A small image classifier, trained from scratch.
Data: trained on Sentinel-2 satellite tiles (TerraMesh), 72500 training examples, 51.6 epochs.
Rows from block 3 of a small image classifier, named by matrix and row number. Rows with one number within an expert belong to one neuron, the router's apart. Each number is 128 + 32 x the weight over its row's rms, rounded and kept within 0 to 255. All counts start at 0.
Before each expert's rows are labels from the 100 images, of 14848, where the router gives the expert most weight on average: "top examples" is what is common among them. Only what is clearly more common there than usual is listed. The data: Sentinel-2 satellite tiles (TerraMesh).
# router: slot weights (model.blocks.3.mlp.router.weight, 32x160), inputs 0-79
# up: expert up (model.blocks.3.mlp.up, 16x160x160), inputs 0-79
# down: expert down (model.blocks.3.mlp.down, 16x160x160, transposed), outputs 0-79

# expert 15
top examples: main land cover: rangeland
router.30 [108 134  92 119  86 141 113 115 125 100 106 140  97  89 148 168 128 109 158 147 105 127  86 172  68 189  99 157  96 128 164 109 100 176  70 158 149 197 117 133 175 116 113 136 126 192 126  66 111 100 139 108 117  98 118 127 131 182 115 198 112 108 169 120 112 129  94 196  95  72  71 126 149 190 170 167 129 122  95  76]
router.31 [126 126 146  93 109 147 116 102 132 112 102 111  79 114 106 151 137 109 128 130 160  96 122  97 107 193 142 123 110  57 143 101 105 106 180 125 140 155 131 165 184 126 100  58  79 158 156 169 142  95  70 154 183 106 146 108 155 173 135  81 181 122 134 132 155 166 137 201  88 143  94 118 120 134 171 101 140 131  83 108]
up.0 [114 165 116 191 158  94 187  98 127  96 113 141 162 145 120 104 106  96 153 143 109  47  93 113 147 111 117 141 205 128  64 131 148 116 124 144 132 180 150 148 118 142 117 118 137 117 179 114 101 128 143 151 127 109 169 149 143 116 124 133  96 123  91 138 177 116 123 118 152 106 121 120 126 188  84 129  86 143 114 151]
down.0 [152  92 119  99 118 143  95  83 125 158 106  71 151 170  85  72 104 126 142 195 147 109 135 145 104 113 105 118 139 118 151 118 103  85  98  75 141  66 117 142 134 119 158 136 168 117 173 159 176  79 159 118  88 107 108 174 165  83 113 170 107 181 116 157 141 108 138 150 135 102 134 168 100 144 158 150 154 128  69 123]
up.1 [112 106  51 107  97 111  94 117 172 179 110 179 106  93 159 135 115 184 120 117 123 201 132  80 134 144 153 138 117 141 150 129  74 104  86 190 160 157 136  72 141 108 155 151 160  98 161 100  93 110 138 115 137 114 143  92 109 140 150 126 127 141 153 124 190  81 179 147 108  82 156 160 181  72 194  50  96 119 103 160]
down.1 [108 154 135 145 195 163 165 140 162  98 120 119 135  84 132 137 138  98  72 125 153 189 137 142 155 159 127 114 114  72 137 132  52  90 166 104  89 152 189 147 115  97 160  83 138 148  70 157 119 126 122 151 115  95 133 122 117 140 161 140 138 131 105 117 183 149 105 201 104 183 125 109 120  85 149 158 109 103 205 165]
up.2 [144 129 120 130 107  67 126  72 130  72 125 111 137 142 160 165  92 111 133 177 174 126  69 113 134 192 133 161 127 103 155 114 115 191 132 104 134 121 121 158  94 142 113 121 133 166 182 152 122 113 148 140 138  91 102 115 127 129 158 125  47 124  67 115 188 147 123 149 153 137 109 119 153  69 166 126  77 145 162 162]
down.2 [160 107 127  76 112 134 154 189 147 135 148 175 144  94 103 167 148 116 145 120 124 146 130  54 139 132  79 107 143 126 112 103 154 130 112 173  99 117 103 149 127  80 164 168 132 141 100 121 158  89 114  65 162 168  86  52 101 137 129 139 119 153 118 120 113 140 105 128 103 136 165 128 164  99 174 129 102 140 142  58]
up.3 [149 143 108 170  96   1 129  81 146  85 141 106  80 138 118 118 134  49 162 127 154 143 102 151 135 154 150 132 199  59 134 130 100 128 127 109 118 190 138 153  91 152  84 102 127 129 167 158 120 103 144 155 138 136 125 124 152 143 118 105  73 125  43 142 152 153 115 115 141 114  97  94 120 102 101 111 103  98 166 118]
down.3 [152 114 116 118 110 189 138 148  82 122  97 166 124 110 124 141 153  99 147 167 104 118 153  58 115 165 136 159 121 168  98 141 153 159 147 183 127 137 114 130 131 112 160 142 138  97  92 145 118 129 146  75 172 136  94  88 141 155 117  92 146 113 105 160  82  90  77 146 170 154 160 169 137 117 163 185  87 121  99  79]
up.4 [145 114 148  97 111 146 138 133 153 174  34 130 157 135 133 123 143  81 118 138 105 153 129  94 137 158  97 104 175 161 118  49 182  89 132 135  81 155 200 106 126  79 149 118 143 114 143 158 175 148 118 125 129 124 100 106 114 121 117 127 104 107  89 132 160 101 113  39 148 109 134 143 142  90  57 159 139 105 132 120]
down.4 [144 154 106 156 125 149 148  31  93 106 139  54 121 131 109 147 133 149 154 126  90 146 114 107 158 113 117  65 114 127 157 164 163 159 126  73 146  75  82  87  86  89  92 158  95 113 177  96 121 135 136 184 169 117 156 187 146 135 115 128  90 153 159 154 137 119  82 181  81 110  95 112  72 140  92 145 139 178  85 102]
up.5 [ 54 117  99 130 139 156 109  89 127 129 153 136  93 161 180  81 156 169 108 117 108 152 115 146 140 154 163 115 117 117 120 130 143 121 183 107 106 114 114 133 128 126 174 112 135  82  84 174 139 108  24 198 206 118 133 114 110 139 153 100 180 140  79  97 177 184 121 144 121 168 115 123  85  81 103 136 119 129  96 144]
down.5 [151 125 114 161 140 171 136 105 146 133  91  95 107 130  95 160 127 180 101 145 178 134 106 134 154 132 108 147 128 109 155 187 170  65 145 178 140 146 174 105 111  90  91 150 123 164 136 114 127 122 136  77 159 122 128 140 161 150 137 155 114 119 136 150 140  90 101 126  73  89 132 159 148  87 142 158 146 111 141 102]
up.6 [144 112  96  95 148 166 101 150 117 103 144 114 118 133 123 141 149 144  95  91 116 158 114 149 127 138 191 125 141 179 133 209  86 138 134 142 117  84  72 148 118 122 113 160 144 159  79 177 122 154 109 147 130 130 136 122 132  69 118 162 116 111 175  86  63 163 101 128  53 159 119 123 148 125 154  96 154  98 147 148]
down.6 [ 98 117 166 170 127  78 157 159 107 111 173 100  83 135 116 147 119 193 156 103 105 112 160 132 155 123 110 132 176 113 154 107 191 135 138 132 119 145 180  90 106 162  95 126  86 186  87  33 137 123 153 167  99 126 151 131 119 164 171  94 133 142 166  97 119 136 112  63 163  80 113  74 106 105 133 139 115 169 105  71]
up.7 [ 82 160 121 120 167 133 148 115 138  67 151 112 102 136 138  96 125 114 149 105 121 217 152 131 155 102 177 139 129  98 113 136  90 120 133 151  93  84 171  98 142 109 162 160 178 154 104 214  83 106  99 176  95  92 150 145 139 143 169 146 174 105 154 132 145 146  98 185 148 130 138  94  93 110 157 110 105  74 173 139]
down.7 [ 82 169 117 129 173 144 142 124  72 132  96 132 148 105 169 117 136 192 117  82 115 121 150 137 144 117  77  84 121 176 133 152 180 136 127 134 172 161 136 127 139  96 153 128 102  89  96  89 147 138 155 156 180  97 122 130 118 143 189 161 107  74 149 129 147 138 147 171 132  62 124 139 124 117 136 157 112 166 132  87]
up.8 [106 109 146 139 120 178  54 158 121  89 136 126 139 186 160 168  96 163 119 117  83 132 123 158 106  46 147 128 136 149 106 173 120 150 160 134 111 108  81  93  58 108  98 164  94 135  99 106 105 155 143 113  72 196 178 128 155  96 139 153 120 147 165  91  78 122 164 134  90 112 118 129 126 124 150 202 139 118 156 187]
down.8 [110 137 156  99  74  99 152  95 139 129 163 150  98 136 157  95 116 119 133 105 147 122 157 136 160 138 109  99 197 112 197 111 159 160 156 109 162  83 186  98 144 158  95  82 127 169 131 112 157  48 184 178 119  72 135  96 112 136 173 129 138  65 119 102 149 118 113  84 128  66 143  86  97 121 133 148  85 159 121  46]

# expert 12
top examples: clouds; snow or ice; main land cover: snow or ice; main land cover: clouds
router.24 [134 139 132 174  92  91 126 144 149 102 139 113 113 114 124 146 112 122 171 121 104 123  83  55 160 118 150 153 197 105  63 145 134 147 165 108 119 215  94 140 107  81 125 165  51  93 114 128  80 163 157 131 124 147 166 149 111 167 124 119 171 131  88 185 125 116 163 137 166 123 116  91 137 133 133 138 111 148 139 143]
router.25 [124 159 156 169 123 168 154  88  93 153 131 140 169 114 132 113 151 152 137  90 145 107 135 111 186  88 105 131 149 109 123 128 128 124  89 130 169 188 152  81 123 172 107 115 100 121  80 160  93 168 147  98 143 116 123 170 112 128  90 118 129 160  98  48 117 204 174 102 161 123 170  82 187 203 133 128  70 137  95 144]
up.0 [117 202 131 137 187 141 131  91 133 156 156 131 128 160 172 102  41 136  70 129 159  96 164 137 130 112 162 141 116  99 172 118  96 163 134 126 105 160 100  93 189 169 162 177 189 206 103 151 127 128 109 107 105 153  99 216 102  70 177 126 144 166 122 140 161 165 164 147 167  70 122 111  83 123 133 141 151  67 152 146]
down.0 [151 106 115 118 144 109 136 146 182 125 109 107 132 124 129 151 161 117 195  91 113 132  75 115 161 112 143  96 155 160 110 175 130 181 117  80 154 161 190 157 119 130 112 201 179 103 125 178 190 121  60  95 122 117  92 124 218 160 139 150 138 166  98 225 146 111 132 116 156 121 162 133 152  80  99 111 152 107 147 117]
up.1 [107 145 139 139 132 104 171 121 154 165 117 111 130 135 127 136 149 160 100 133 163 116 129 116  99 139 112 161  96 211 169 156 128 128 114 145 103  67 103  68 167  64 165 153 127 107  65 152 181 181 162 104 154 116 101  93 120  79 135 124 203 133 143 128 159 105 139 158  72 136 134 181 119 110 144 188 139 154 123 136]
down.1 [117 129 160 160 102  70 160 148 117 168 147 112 173 121 137 131 133 147 116 142 127  45  87 181 140 153 138 146 177 179 168 114 178  37 153 118 107 139  58 114 165  98 168  80  89  99 144 153 116  60 131 164  99  72 115 168  92  91 111 139 132 101 154 178 134 114 118 137 100 119 116  99 121 117 144 125 156 101  78 179]
up.2 [120 139 121 127 141 166 144 151 130 163 156 142  81  99 140 104 130  92 127 117 125 168 146  83 119 139 139  89 134 157 113 148  93 137 200 118 106  87  96 131 165  95 169 130 119 117  88 199 137 108 166 155 110 136  79 194  89 120 164 141 168  94 146 119 128 140 116 125 136 144 104 144  81  85  99 203  81 108 139  85]
down.2 [150  79 152 137 153  57 204  94 144 103 122  66 141 132  68 130 154 124  98 139 128 133 118 149 167 139 129 117 118 147 109 110 103 149 154 135 133 120 118 109  85 112 133 178 103  89 149  72 157 129  80 138 156  95 151  63 191  89 152  94 126 163  97 157 171 124 178 128  86  85 179 175 112  70 124 140 203 141 120 173]
up.3 [140 116 120 106 118 148 132 176 119 132  79 133 155 104 189 148 122 130 142 104 109  89 146  73  96 154 122 103  88 146 130 126 149 137 137 179  76 126  93 136 163 126 160  85 142  83 113 169 137 127  94 104 185 142 120 108  71  87 170 126 159 149 148  73  60  92 168  97 124  51 120 118 155 142 179 152 181 101 152 117]
down.3 [168 109  89  84 129  60 158  62 174 129 106 190 155 117 153 124 102 132 139 123 124 124 105  61 155 151 166  98  91 175 100 107 118 169  92 139 105 147 119 115 133  96 110 112 128 139 109  92  93 151  93 170 140 123 140  69 114 127 125  94  72 132 115 147 154 116 134  69 152 155 157 150 100 129  81 152 167  81  93 136]
up.4 [123 155 130 119  70  78 110 146 114 146 154 139 164 123 140 123  67  77  67 133 150 137 113 114 138 111 127 101 151 121 140 166 183 106 201 111 136 172  83 128 147 204  80 182 121 155 120 185 123 158 162 146 100 134 101 135  59  93 128 101 115 147 139 139  85 171 108 161 157 134  53  62  89 106 116 125 114  68 145 151]
down.4 [156  91 148 117 124 162 137 150  76 139 130  74 146 136  91 152 166 125 129 113 168 124 154 154 149 131 174 163 115 102  85 108 218  85 132 145  86 119  96 123 165 165 136 127  46 161 116 179 132 156 168 100 132  83 112 126 173  85 120  71 144  85 147 157 119 110 151  72 115 107 149 130 108  38 118 157 157 126 180 187]
up.5 [137  89 132  90 146 176 139 180 123 174  99 134 110  65 159 123 131 136 160 111 154 142 132  99 127 126  74  70  73 214 153 128 137 120 140 153 126 124 173 136 152 116 180  88 163 107 116 146 185 118 148 118 133 166  84 121 103 115 156 146 136 114 113 125 115  95 153 106 154  99 153 170 143 101 106 173 158 104 101  52]
down.5 [113 106  91 127 129 103 175 110 181 186  81 144 159 134 141 128 158 118 167 115  51 126 120 150 171 177 160 122 123 124  90 106 100  87 136 123 113 123 144 121  79 100 104 137 126  74  85  72  68 119  58 170 156  80 181 100  68  97 145 128  64 152  97 163 191 113 141  96 150 157 142 130  42 125 141 120 145 156  92 168]
up.6 [131 238 107 130 149 117 164 117  97 112 147 122  90  97 129  36 115 105  82 127 137  92 130  93 144 129  76 167 128  82 157 152 130 146 119 130 111 186 112 173 208 159  95 134 136 113 151 131 104 102 139 164 102 101  85 196 141 116 140  98 142 107  86 115 133 175 133 181 119 142  79 142 129 168  82 136 100 108 136 100]
down.6 [116 124 168 132 118 166  92 182 115 135 103 166 161 210 124 164 101 138  99 140 200 111  30  99 153  80 137 166 163 148 114 113 136 146 149  79 104  92 125 123  78 186 168 228 123 125  99 137 138 134 119 132 118 137 163 151 184 144 122  87 133 103 163 149 133 128 138 118 129 152 106 135 102 113 172 169 151 114 139 192]
up.7 [121 104 149 110 142 107  82  74 100  96 133 145  97 127 106 135 150  93 149 152  93 114  78 127 143 129  98 131 130  95 142  64 156 120 141 106 118 125 146 167 166 179  71  89 137 161 194 100 149 100 155 156 123 147  78 120 168 168  54 137  65 111 140 109 163 125 132 128  89  83  41 121 142 146  97  78 118  81 155 132]
down.7 [121 126  92 125 119 141  77  98  85 180 109 199  64 118 156 196 119 105 134 101 147 147 104 111 101 154  73 127  88 160 171 166  96 173 113 161 144 138 128  68 115 145 156 153 164  96 112 110 153 133 122 118 149 179 140  74 121 164 171 176 125  64 130  91 176 123 119  84  95  90 133 149 134 149 130 105 111 117  84 132]
up.8 [126 169 124 160 115 118 176 105 153  80 158 116 175  77 181 102 169 127 160 159 110 126  93 134 155 144 117 108 136  99 140  67 185 175 101 137 102 141 142  73 148 174  74 135 100 127 167 128  84 127 143 195 124 100  62 112 117 156 145  96  98 124 107 123 163  90 154 136 158  95 145 128 124 177 119 121 139 126 130 157]
down.8 [113 134  68 116 130 158  38 120  92 100 135 161 148 191 109 120 113 151 118  78 156 146 128  79 140 146  94 177 113 142 191 146 149 133 126 140 112 152 147 188 138 138 149 149 111  59 116 150 131 126 138 109 105 160 120 110 149 188 107 185 144  64 184 109 123 193 123 112 116  77  69 100  89 151 115 153  84 111 101  97]

# expert 7
top examples: bare ground; main land cover: water; main land cover: bare ground
router.14 [144 116 121 144 108  75 116 161 150 146  72 173  95 150 115 147  89  80 136 136 101 134 165 106 118 103 120 141 124 131 149 106  80 178 113 171 147  94 138 101 149  82 139 183 152 179 120  43 130 163 180 104  73 170 116  97 110  74 123 148 137 155 161 133 119 167 137  94 163 132 132 148  94 146 158 117 162 139 116 166]
router.15 [ 95 102 145 115 130  83 158 189 187 154  61 209 123 143  98 180 104 131  96 130  94  94 136  54 164 114 105 107 159 188 139  95 122 142 133 133 117 132 120 106 146  90 120 166 177 154  57 191 174 188 172  85 125 163 103 133 134 138 148  80 145 165  75  91 102 151 123 119 143  92 185 130 152 151 124 152 123 127 118 122]
up.0 [136 115  58  77 146 109 154 177 175 137 148 119 100 122 196 157 118 185 173  92 108 130  97 116 114 172 162 120 167 106  99 148 129 111 130  85 131 102 141 108 138 115 124 116 115  88  49 142  94 111 119 182 155 117 164 123 107 105 144 143 138 183  91 154 141 186 128 145 125 168 152 155 122  32 106 165 144 124 111 149]
down.0 [168 126 158 139 124 128  90 127  63 147 113 164 131 111  90 173  28 158 148 132  70  79 162 146 164 203 152  97 160 149  85 169  84 148 200 109 164 134 146 121 107 106 124 193 118  93  69 136 126 137 115 143 143 150 103 109 112 186 148 131 149  87 136 172 121 198 102 112 125 137 186 101 139 139  53 150 152 180 107 118]
up.1 [ 90 163 127 166 203 168 141 126 119 141 162 130 164  88 137 116 168 126 130 119 121 118 116 143 134 128 180 124  78 114 137 159 139 143 142 147 110 139 148 187  72 172  96 123 162 171  71 121  64 135 109 107 122 161 160 126 157 141 131 154 157 111 168  83 161  83 140 130 150 176 121 118  93 158 154 175 181 134 133 160]
down.1 [144 116  74 134 151 135 125 133 116 136 109  91 133 128 115 127 121 165 157 131 181 127  98 148 125 161 117  85 138 138 106 102  96 134 117  81  87 192 133 125  85  76 167 125 171 142 152 163 104 117 103 175 115 103  83 130 122 128 176  96 138 107 172 187 155 158 164 106 156 130 136 100 116 115  52 141  65 133 150 137]
up.2 [150 137 164 158 157  62 166 131 156 124 171 108 128 146 119 152  99 107 137 147 145 107  97 142  97 126 110 172 167 110 116 152 107 158 103  94  97 170 133 143 201 160 104  49 184 153 157 134 153  76 158 121 125 135  79 110 120 130 157 122 136  80 117 116 111 176 146 123 174 107  97 116 150 195 124  59 144 128 135 126]
down.2 [108 137  99 134 126 128 142 122 138 117 161 120 128 141 190 111 138 118  76 107  61 137 153 134 177  96 146 170 110 140 177 170 128 140 105 135 167 125 141 119  87 143  89 128 101 141 130  88 157 104 135 104 165  82 115  51 104 125 193 102 111 166  72 144 190 112 158 179  98  98 120  88 160 113 193 191 121 112 148 141]
up.3 [112 127  88  91 122 134 153 169 168 107 125 153  62 103 127 135 126 100 148 120 133 182 110 104 126 207 126 101 136 173 110 123 128 180 147 111 114  99 168 148  75 127 112 169 138 140 185 145  87 114 101 125 115 135 161 140 197 134 141 146 116 126 129 167 109 142 113 112 106  77 109 129  79 108 100  94 119 200 116 118]
down.3 [135 145  88 157 121 160 163 117 122 157 124 113  93 132  95 105 136 152 187  98  91 144 148 119 115 115  76  69 153 134 113 146 123 128 142 118 112 107  92 103 160 162 138 114 159 109  89 149 102 100 122 105 138 138 161 157 150 118  46 154  93 122  91 180 122 121 120 116  99  89 119 153 211 143 170 116 151  89  92 156]
up.4 [142 113  79  40 183 126 180 134 125 112 128  78  90 129 143 128 166 175  82 134 170  93 121  77 164 104 154 156 112 147 117 164 118  44 111 144 197  68 121 105 108  93 151 118  56 154 100  99  91 127  54 116 149  86 183 128  95  97 122 129  84 195 138 167 131 161 109  87  85 184 144 169 139  78 124 181 121 120 138 134]
down.4 [171  74 120 151 124  84  84 126  78 188  92 176 114  88 150 162 127 128 175 148 115 142 130 124 111 184  96  95 111 119 137  99  76 140 166 147 117 118 132 176 125 115 140 115 182 136 130 120 110 150 173 185 123 102 132  85 147 162 124 126 171   0 159 157 106 165 142 153 112 139 158 127 146 173 173  40 171 130 120  75]
up.5 [135  77 116 117 141 149 171  94 148 102 178 155 173 187  98  84 129 142  96 102 132 110 124 127 107 105  90  83 110 135 130 139 111 104 149  34 139  46  95 120 147 119 127 144 151 139 121 142 107  99  99 150 119 115 128 108 112 132  63 145  99 192 102 148 114 222 170 131  81 203 110  77 127  85 162  97 114 159 142 151]
down.5 [181 139 101  85 127 157 129 120 116 136  86 156  83 121 122  99 157 140 112 159  11 181 144  88 132 134 194  72 103 122  77 120 125 117 143 160 162 116  97 106 127 108 123 131 113 102  53 106 144 164 108 105 199 157 148 158 104 104  85 142 131 170  84 131 134 127 107 135 146  69 162 133 113 168 171 139 166 123 148 103]
up.6 [112 221  99 131 127 118 118 138 115 110 155 107 102 100 135 123 110 125 120 120 103 182 108 143 130 168 170 161 158 100 131 166 138 148 149 161 145 127 167 148  83 120  83 166  97 155  97 100 137 136 135 124  87 152 113 120 157 156 157 150 100 109 137 148 132 129  78 131 154  89 109 110  98 102 111 147  65 105 159 117]
down.6 [ 77 156 106  82 197 164 122 175 175 117 162  62 125 104 138  99 182  79 119 115 170 150 156 127 167 111  92 117 128 142 130 109 150  91 123 143  83 115 112 146 156 157 124  98 155 163 147 161 134 111 135 125  81 134  84 183  70 105 119 158 131 122 148 128 168 152 155 139 153 144 140 154 113 118 104 101 175 101  80  95]
up.7 [120 135 121 131 133  99  71 100 138  86 110 111  70 116 141 163 154 120 157 144 132 167  87 165 114 173 182 181 145 144 161 136 129 115 158 120  83 116 174 146  35 105 100 176 137 126 148 125  84 149 135 121 130  95 180 154 195 182 132 143  91 100  96 213 126 120  88 110 110  85 140 135  75  90 112 165  79 136 185 136]
down.7 [ 78 113 140 131 153 159 130 144 128 175 137 112  87 119 151 115 201 132 136  73 156 147 108 154 120 135 124 104  97 138 126  78 111 112 135  95 108 136 112  76 169 144 114 130 169 121 137 118  93 146 172 150 128 128 122 137  98  91  94 203 140  91 167 151 103 117 121 148 145  83 100 155 205  96 154 124 200  80  65 136]
up.8 [140 126 122  66  67 116 112 136 153 142  78 157 117 149 120 126 121  64 124 125 107 120  91  74 123 130 152  85 187 182 123 140 104  77 181 104  62 129 141 140 111  87 136  85 138 114  93 150 153 163 152 106 200 130 111 109 103 147 107  87 125 159  32 171 111 159 117  92 142 163 111 150 141  94  96 147 122  78 171  99]
down.8 [134 131 128  99 152  88 111 210 187 130 127  63 124  92 157  80 174 143 127  96  96 122 165 108 191 123 129 173 114 163 124 100 128 115 152 138 112 146 165 135 120 156  78 137 142 127 123  91 130 127 163 115 101 127 133 116 151  76 178 125 114 133 123 161 189  66 215 105 238 106 128 107 175 153 126 121 163 112 153 129]

# expert 3
top examples: main land cover: built area
router.6 [119 132 143 150 165 119 139  43 109  99 138  96 112 167 111 152 122 147 149  98 147 114 114 113 111 107  80 138 111 100 162 132 142 170  58 130 124 173  95 176 156 184  92 101 143 100 122  96  68 109  89 117 105  85 125  72 122 100 123 105 129 124  72 127 107  82 105 125 154 138  95 119 186 106 168  94  93 159  67 217]
router.7 [ 63 188 154 137  50  99 124  82 153 172 173 161 109 109 183 112 111 164 183 104  94  99 128 151 100 129 142 193 113 158 148  95 203  78 196 166 137 117  98 178 174 136 157 171 136  94 129 186  93 127 148 163 156 113 130 114 120 117 171  94 100 130 111 108 115 117 158 139 126 128  91 106 162 131 161 124 102 105  80 155]
up.0 [131 153 122 165  82  88 139  94 108  58 143 132 150 108 166 120  88 139  71 143 121 104 113 100 138  90 153 157 134 131 155 163 207 149 137 169 130 114 114 107 128 103 143 223 135 206 132 120 101 161  86 138 128 125 129 135 105 146 108  63 100 144 113 143 112 138  76 138 138 130  63  95 134 111 143 135 105 124 169 165]
down.0 [ 95 127 110 144 120 154 143 108 161 191 149  91 100 135 130 165  96 135 103 130 136 117 111 125 188 133 161  95 173 140 112 126 169 154 130 165  74 130 118 158 137  98 166 174 147 140 135 138 196  94 157 142 115  92 105 121 110 119 100 105 122  83 154 163 168 131 143 147 100 133 151 127 192  84  86 133 127 125 108 144]
up.1 [113 147 114 147 113 136 135 124  86 175 130 118 163 162 125 102 109 126 114 102 162  90 111 142 134  65 113 141 162 107 100 142 171 141 141  86 120  92 127  66 136 161 172  98 106  92 118 183 101 166  77 194 121 141 119 136 132 150 136 151 145 158 140  78 106 127 124 138 115 107 128 109 140 143  91 121 117 138 132 144]
down.1 [151 165  61 144  88 113  69 161 138 136  73  89 159 173 132 167 140 116 102 121  63 100 163 176 115 127 125 138 112 120 126 129  99 179 112  89 130 132 154 158 139 178 118 143 142 137 164 184 140  65 229 189 124 118 142 156 171 124 173 138 160 110 165 122 124 171 123 117 101 118 145  55 135 134 142 133 118  91 151 166]
up.2 [135 119 124 141  97 103 138 120 137  40 130 109 161 147 105 134  77  82 126 150  88  36  89 112 161 113 175 128 204  89  64 171 144 141 155 153  54 177  82 139  81 127  83 136  91 119 143 156  83 178 111 132 180 102 166 157 108 143  99  93 136 161 100 194 134 147 162 101  85 153 139  74 155  91  96 115 110 122 122 155]
down.2 [131 114 153  92 116 178 144 105 120 209 105 153 102 128 129 153 165  86  68 139 127 116 124 131 187 149  90 113  99 128 115  49 161 127  79 167 103 112 134 182 121 115 151 143 143 187 153 125 125  86 121  69  86 118 116 167 144  94 113 136  70 170 144 114 129 132 144 110  96  94 149 170 146 123 133 155  61 131 120 137]
up.3 [128 189 111 168 149 132 117 108  81  42 168 135  89 112 137 140  87 158  79 116 120  87 105 136 111 110 114 128 131  90 150 146 162 144 139 189 111 132  92 150 135 114 142 196  91 210  97 135  73 154 127 128 113  99 161 169 115 119  92 134 119 179 155 158 136 157  82 111 153 109 114 118 132 135  84 142  78 151 157 123]
down.3 [135 144  64 150 103 159 153 128 162 225 142  74 125 189 144 147 131 130 106 152 152 118 137 123 121 113 103  89 181 106 170 145 163 137 102 109  94 162 119 149 176  96 164 182 176 180 133 153 168 111 166 164 138  59 118 171 123 134 142  84 137 111 193 143 141 138 135 143  95 136 108 153 161  84 142 151 145 112  76 154]
up.4 [136 134  89 158  94  85 126 116 125  28 111 110 116 122 136 157  94 115  71 173  84  73 133 123 111 128 136 156 175  85 119 160 166 116 127 139 104 145 119 158  87 143  78 186  71 161 135 128  80 157 117  98 142 125 163 135 107 138  70  73  75 162 128 200 113 147  94 128  73 140 125 108 155 104  90 139  95 172 135 110]
down.4 [113 136 121 110  90 158 144 175 180 197 155 140 140 144 126 132 147 119  87 137 115 120 156 158 178 126 138 107 108 133 166  83 168 126  74 122  65 136  96 135 139 121 178 171 186 133 187 125 189  58 136 120 119  74  83 183 157 127 110  87  89 172 167 135 137 112 127 149  76 106 120 144 141  79 156 139 107 146  80  83]
up.5 [144  89 148 169  89 121 138 184  87 156 141 144 152 125 121 126 105 115  86 100 170  97 125 132 103 106 107 160 168 185 122 139 159 189  95 163 230  95 112  43  84 143 133 125 139 136 127 138 126 187 144  94  96 139 109 113 108 117 123 146 172 123 163  97 101  95 176 126 181 112 141  92 146 207 144  73 173  94 116 115]
down.5 [130 169 145 110  91 107 101 156 195 151 153 104 158 132 182 142 154 102 151 128 108 120 120 114 133 102 123 167 142  99 129 170 126 145 140  93  81 137 109  90 113 179 138 111 147 152 140 137 144 161 177 163 214 107 115 130 107 168 112 101 147 127 153 143  92  94  74 128  97 149 129  61 140 102 183 130 123  85 168 123]
up.6 [147 168 119 148  90 195 123 137 195 167 125 149  81  78 220  83 133  81 124 171  89 158  83 152 121 159 146 115 150 110 182 107 185 115 155 109 114 181 131 138 137 118 152  97  91 123 107 138 147  84 155 128 158 147 127 122  91 147 151 131  79 110 108 144 168  99 115  78 142 114  96 129 100 123 139 175 126 129 147  93]
down.6 [148 121 115 177 138 140 104  92 116 135  77 125 149 125  79 138  91 135 136 124 160 102  93 128 109 143 182 201 174 185 121 128 149 164  91 148 116 129 106 213 134 140 145 200  78 153 114 112 150 162 141 152  92  83 106 113 156 109 136 159 143  91 130 170 162 162  71  94 153 133 146 205  80 142 114 150 191 191  64 166]
up.7 [111 147 154 189 135 159 106 134 134  72 145 118  44  99 136 206 105  91 150 112 128 118  85 138  91  83 159 146 112 107 104 172 170 151 130 127  76 110 120 137  94 128  76 163  79 202 141 108 105 147 136 112 129 177 164 135 124 141 104 159 113 153 121 112  78 150 133 109  74 127 137  79 139 119 110 111 142 180 124 101]
down.7 [131 134   0 165 203 155 111 101 118 155 140 163 136 137 143 135  72 140 121 119 109 164 122  90 148 151 118 130 158 164 166  71 124 146  72 114 144  88 165 144 181 131 169 180 142 135 126  93 141 109 170 103  90  85  85  87  96  87 138 126 123 131 144 176 143 131 119 149  81 151 141 133 129  98 128 134  20 135  87 151]
up.8 [ 84 117 150 127 160  92 116 110  93 167 126 127 152 193 107 119 106 188 123 116 220  94 172 175 112 100  92 131 148 126 114 132 142 216 104  61 119 111  94 120 150 159 103 124 128 163 131 168 106 147 105 126  83 168 116 150 129  99 164 134 135 125 149 114 100 173 153 118 151 114 181 129 148 193 169  86 200 151 120 121]
down.8 [ 94 136 119  86 115 106 147 157 148 121 148 130 119  78 156 103 155 129 144 132  49 144 136 146 117 103 200  94 101  81 141 106  34 119 118 119 131  68 148 104 111 139 133 135 111 162  88 128  86  95 134 129 166 160 167  73 129  86 116 137 164 135 183  91 126  92 137 137 128 157 115 124 150 134 121  89 147  80 179 206]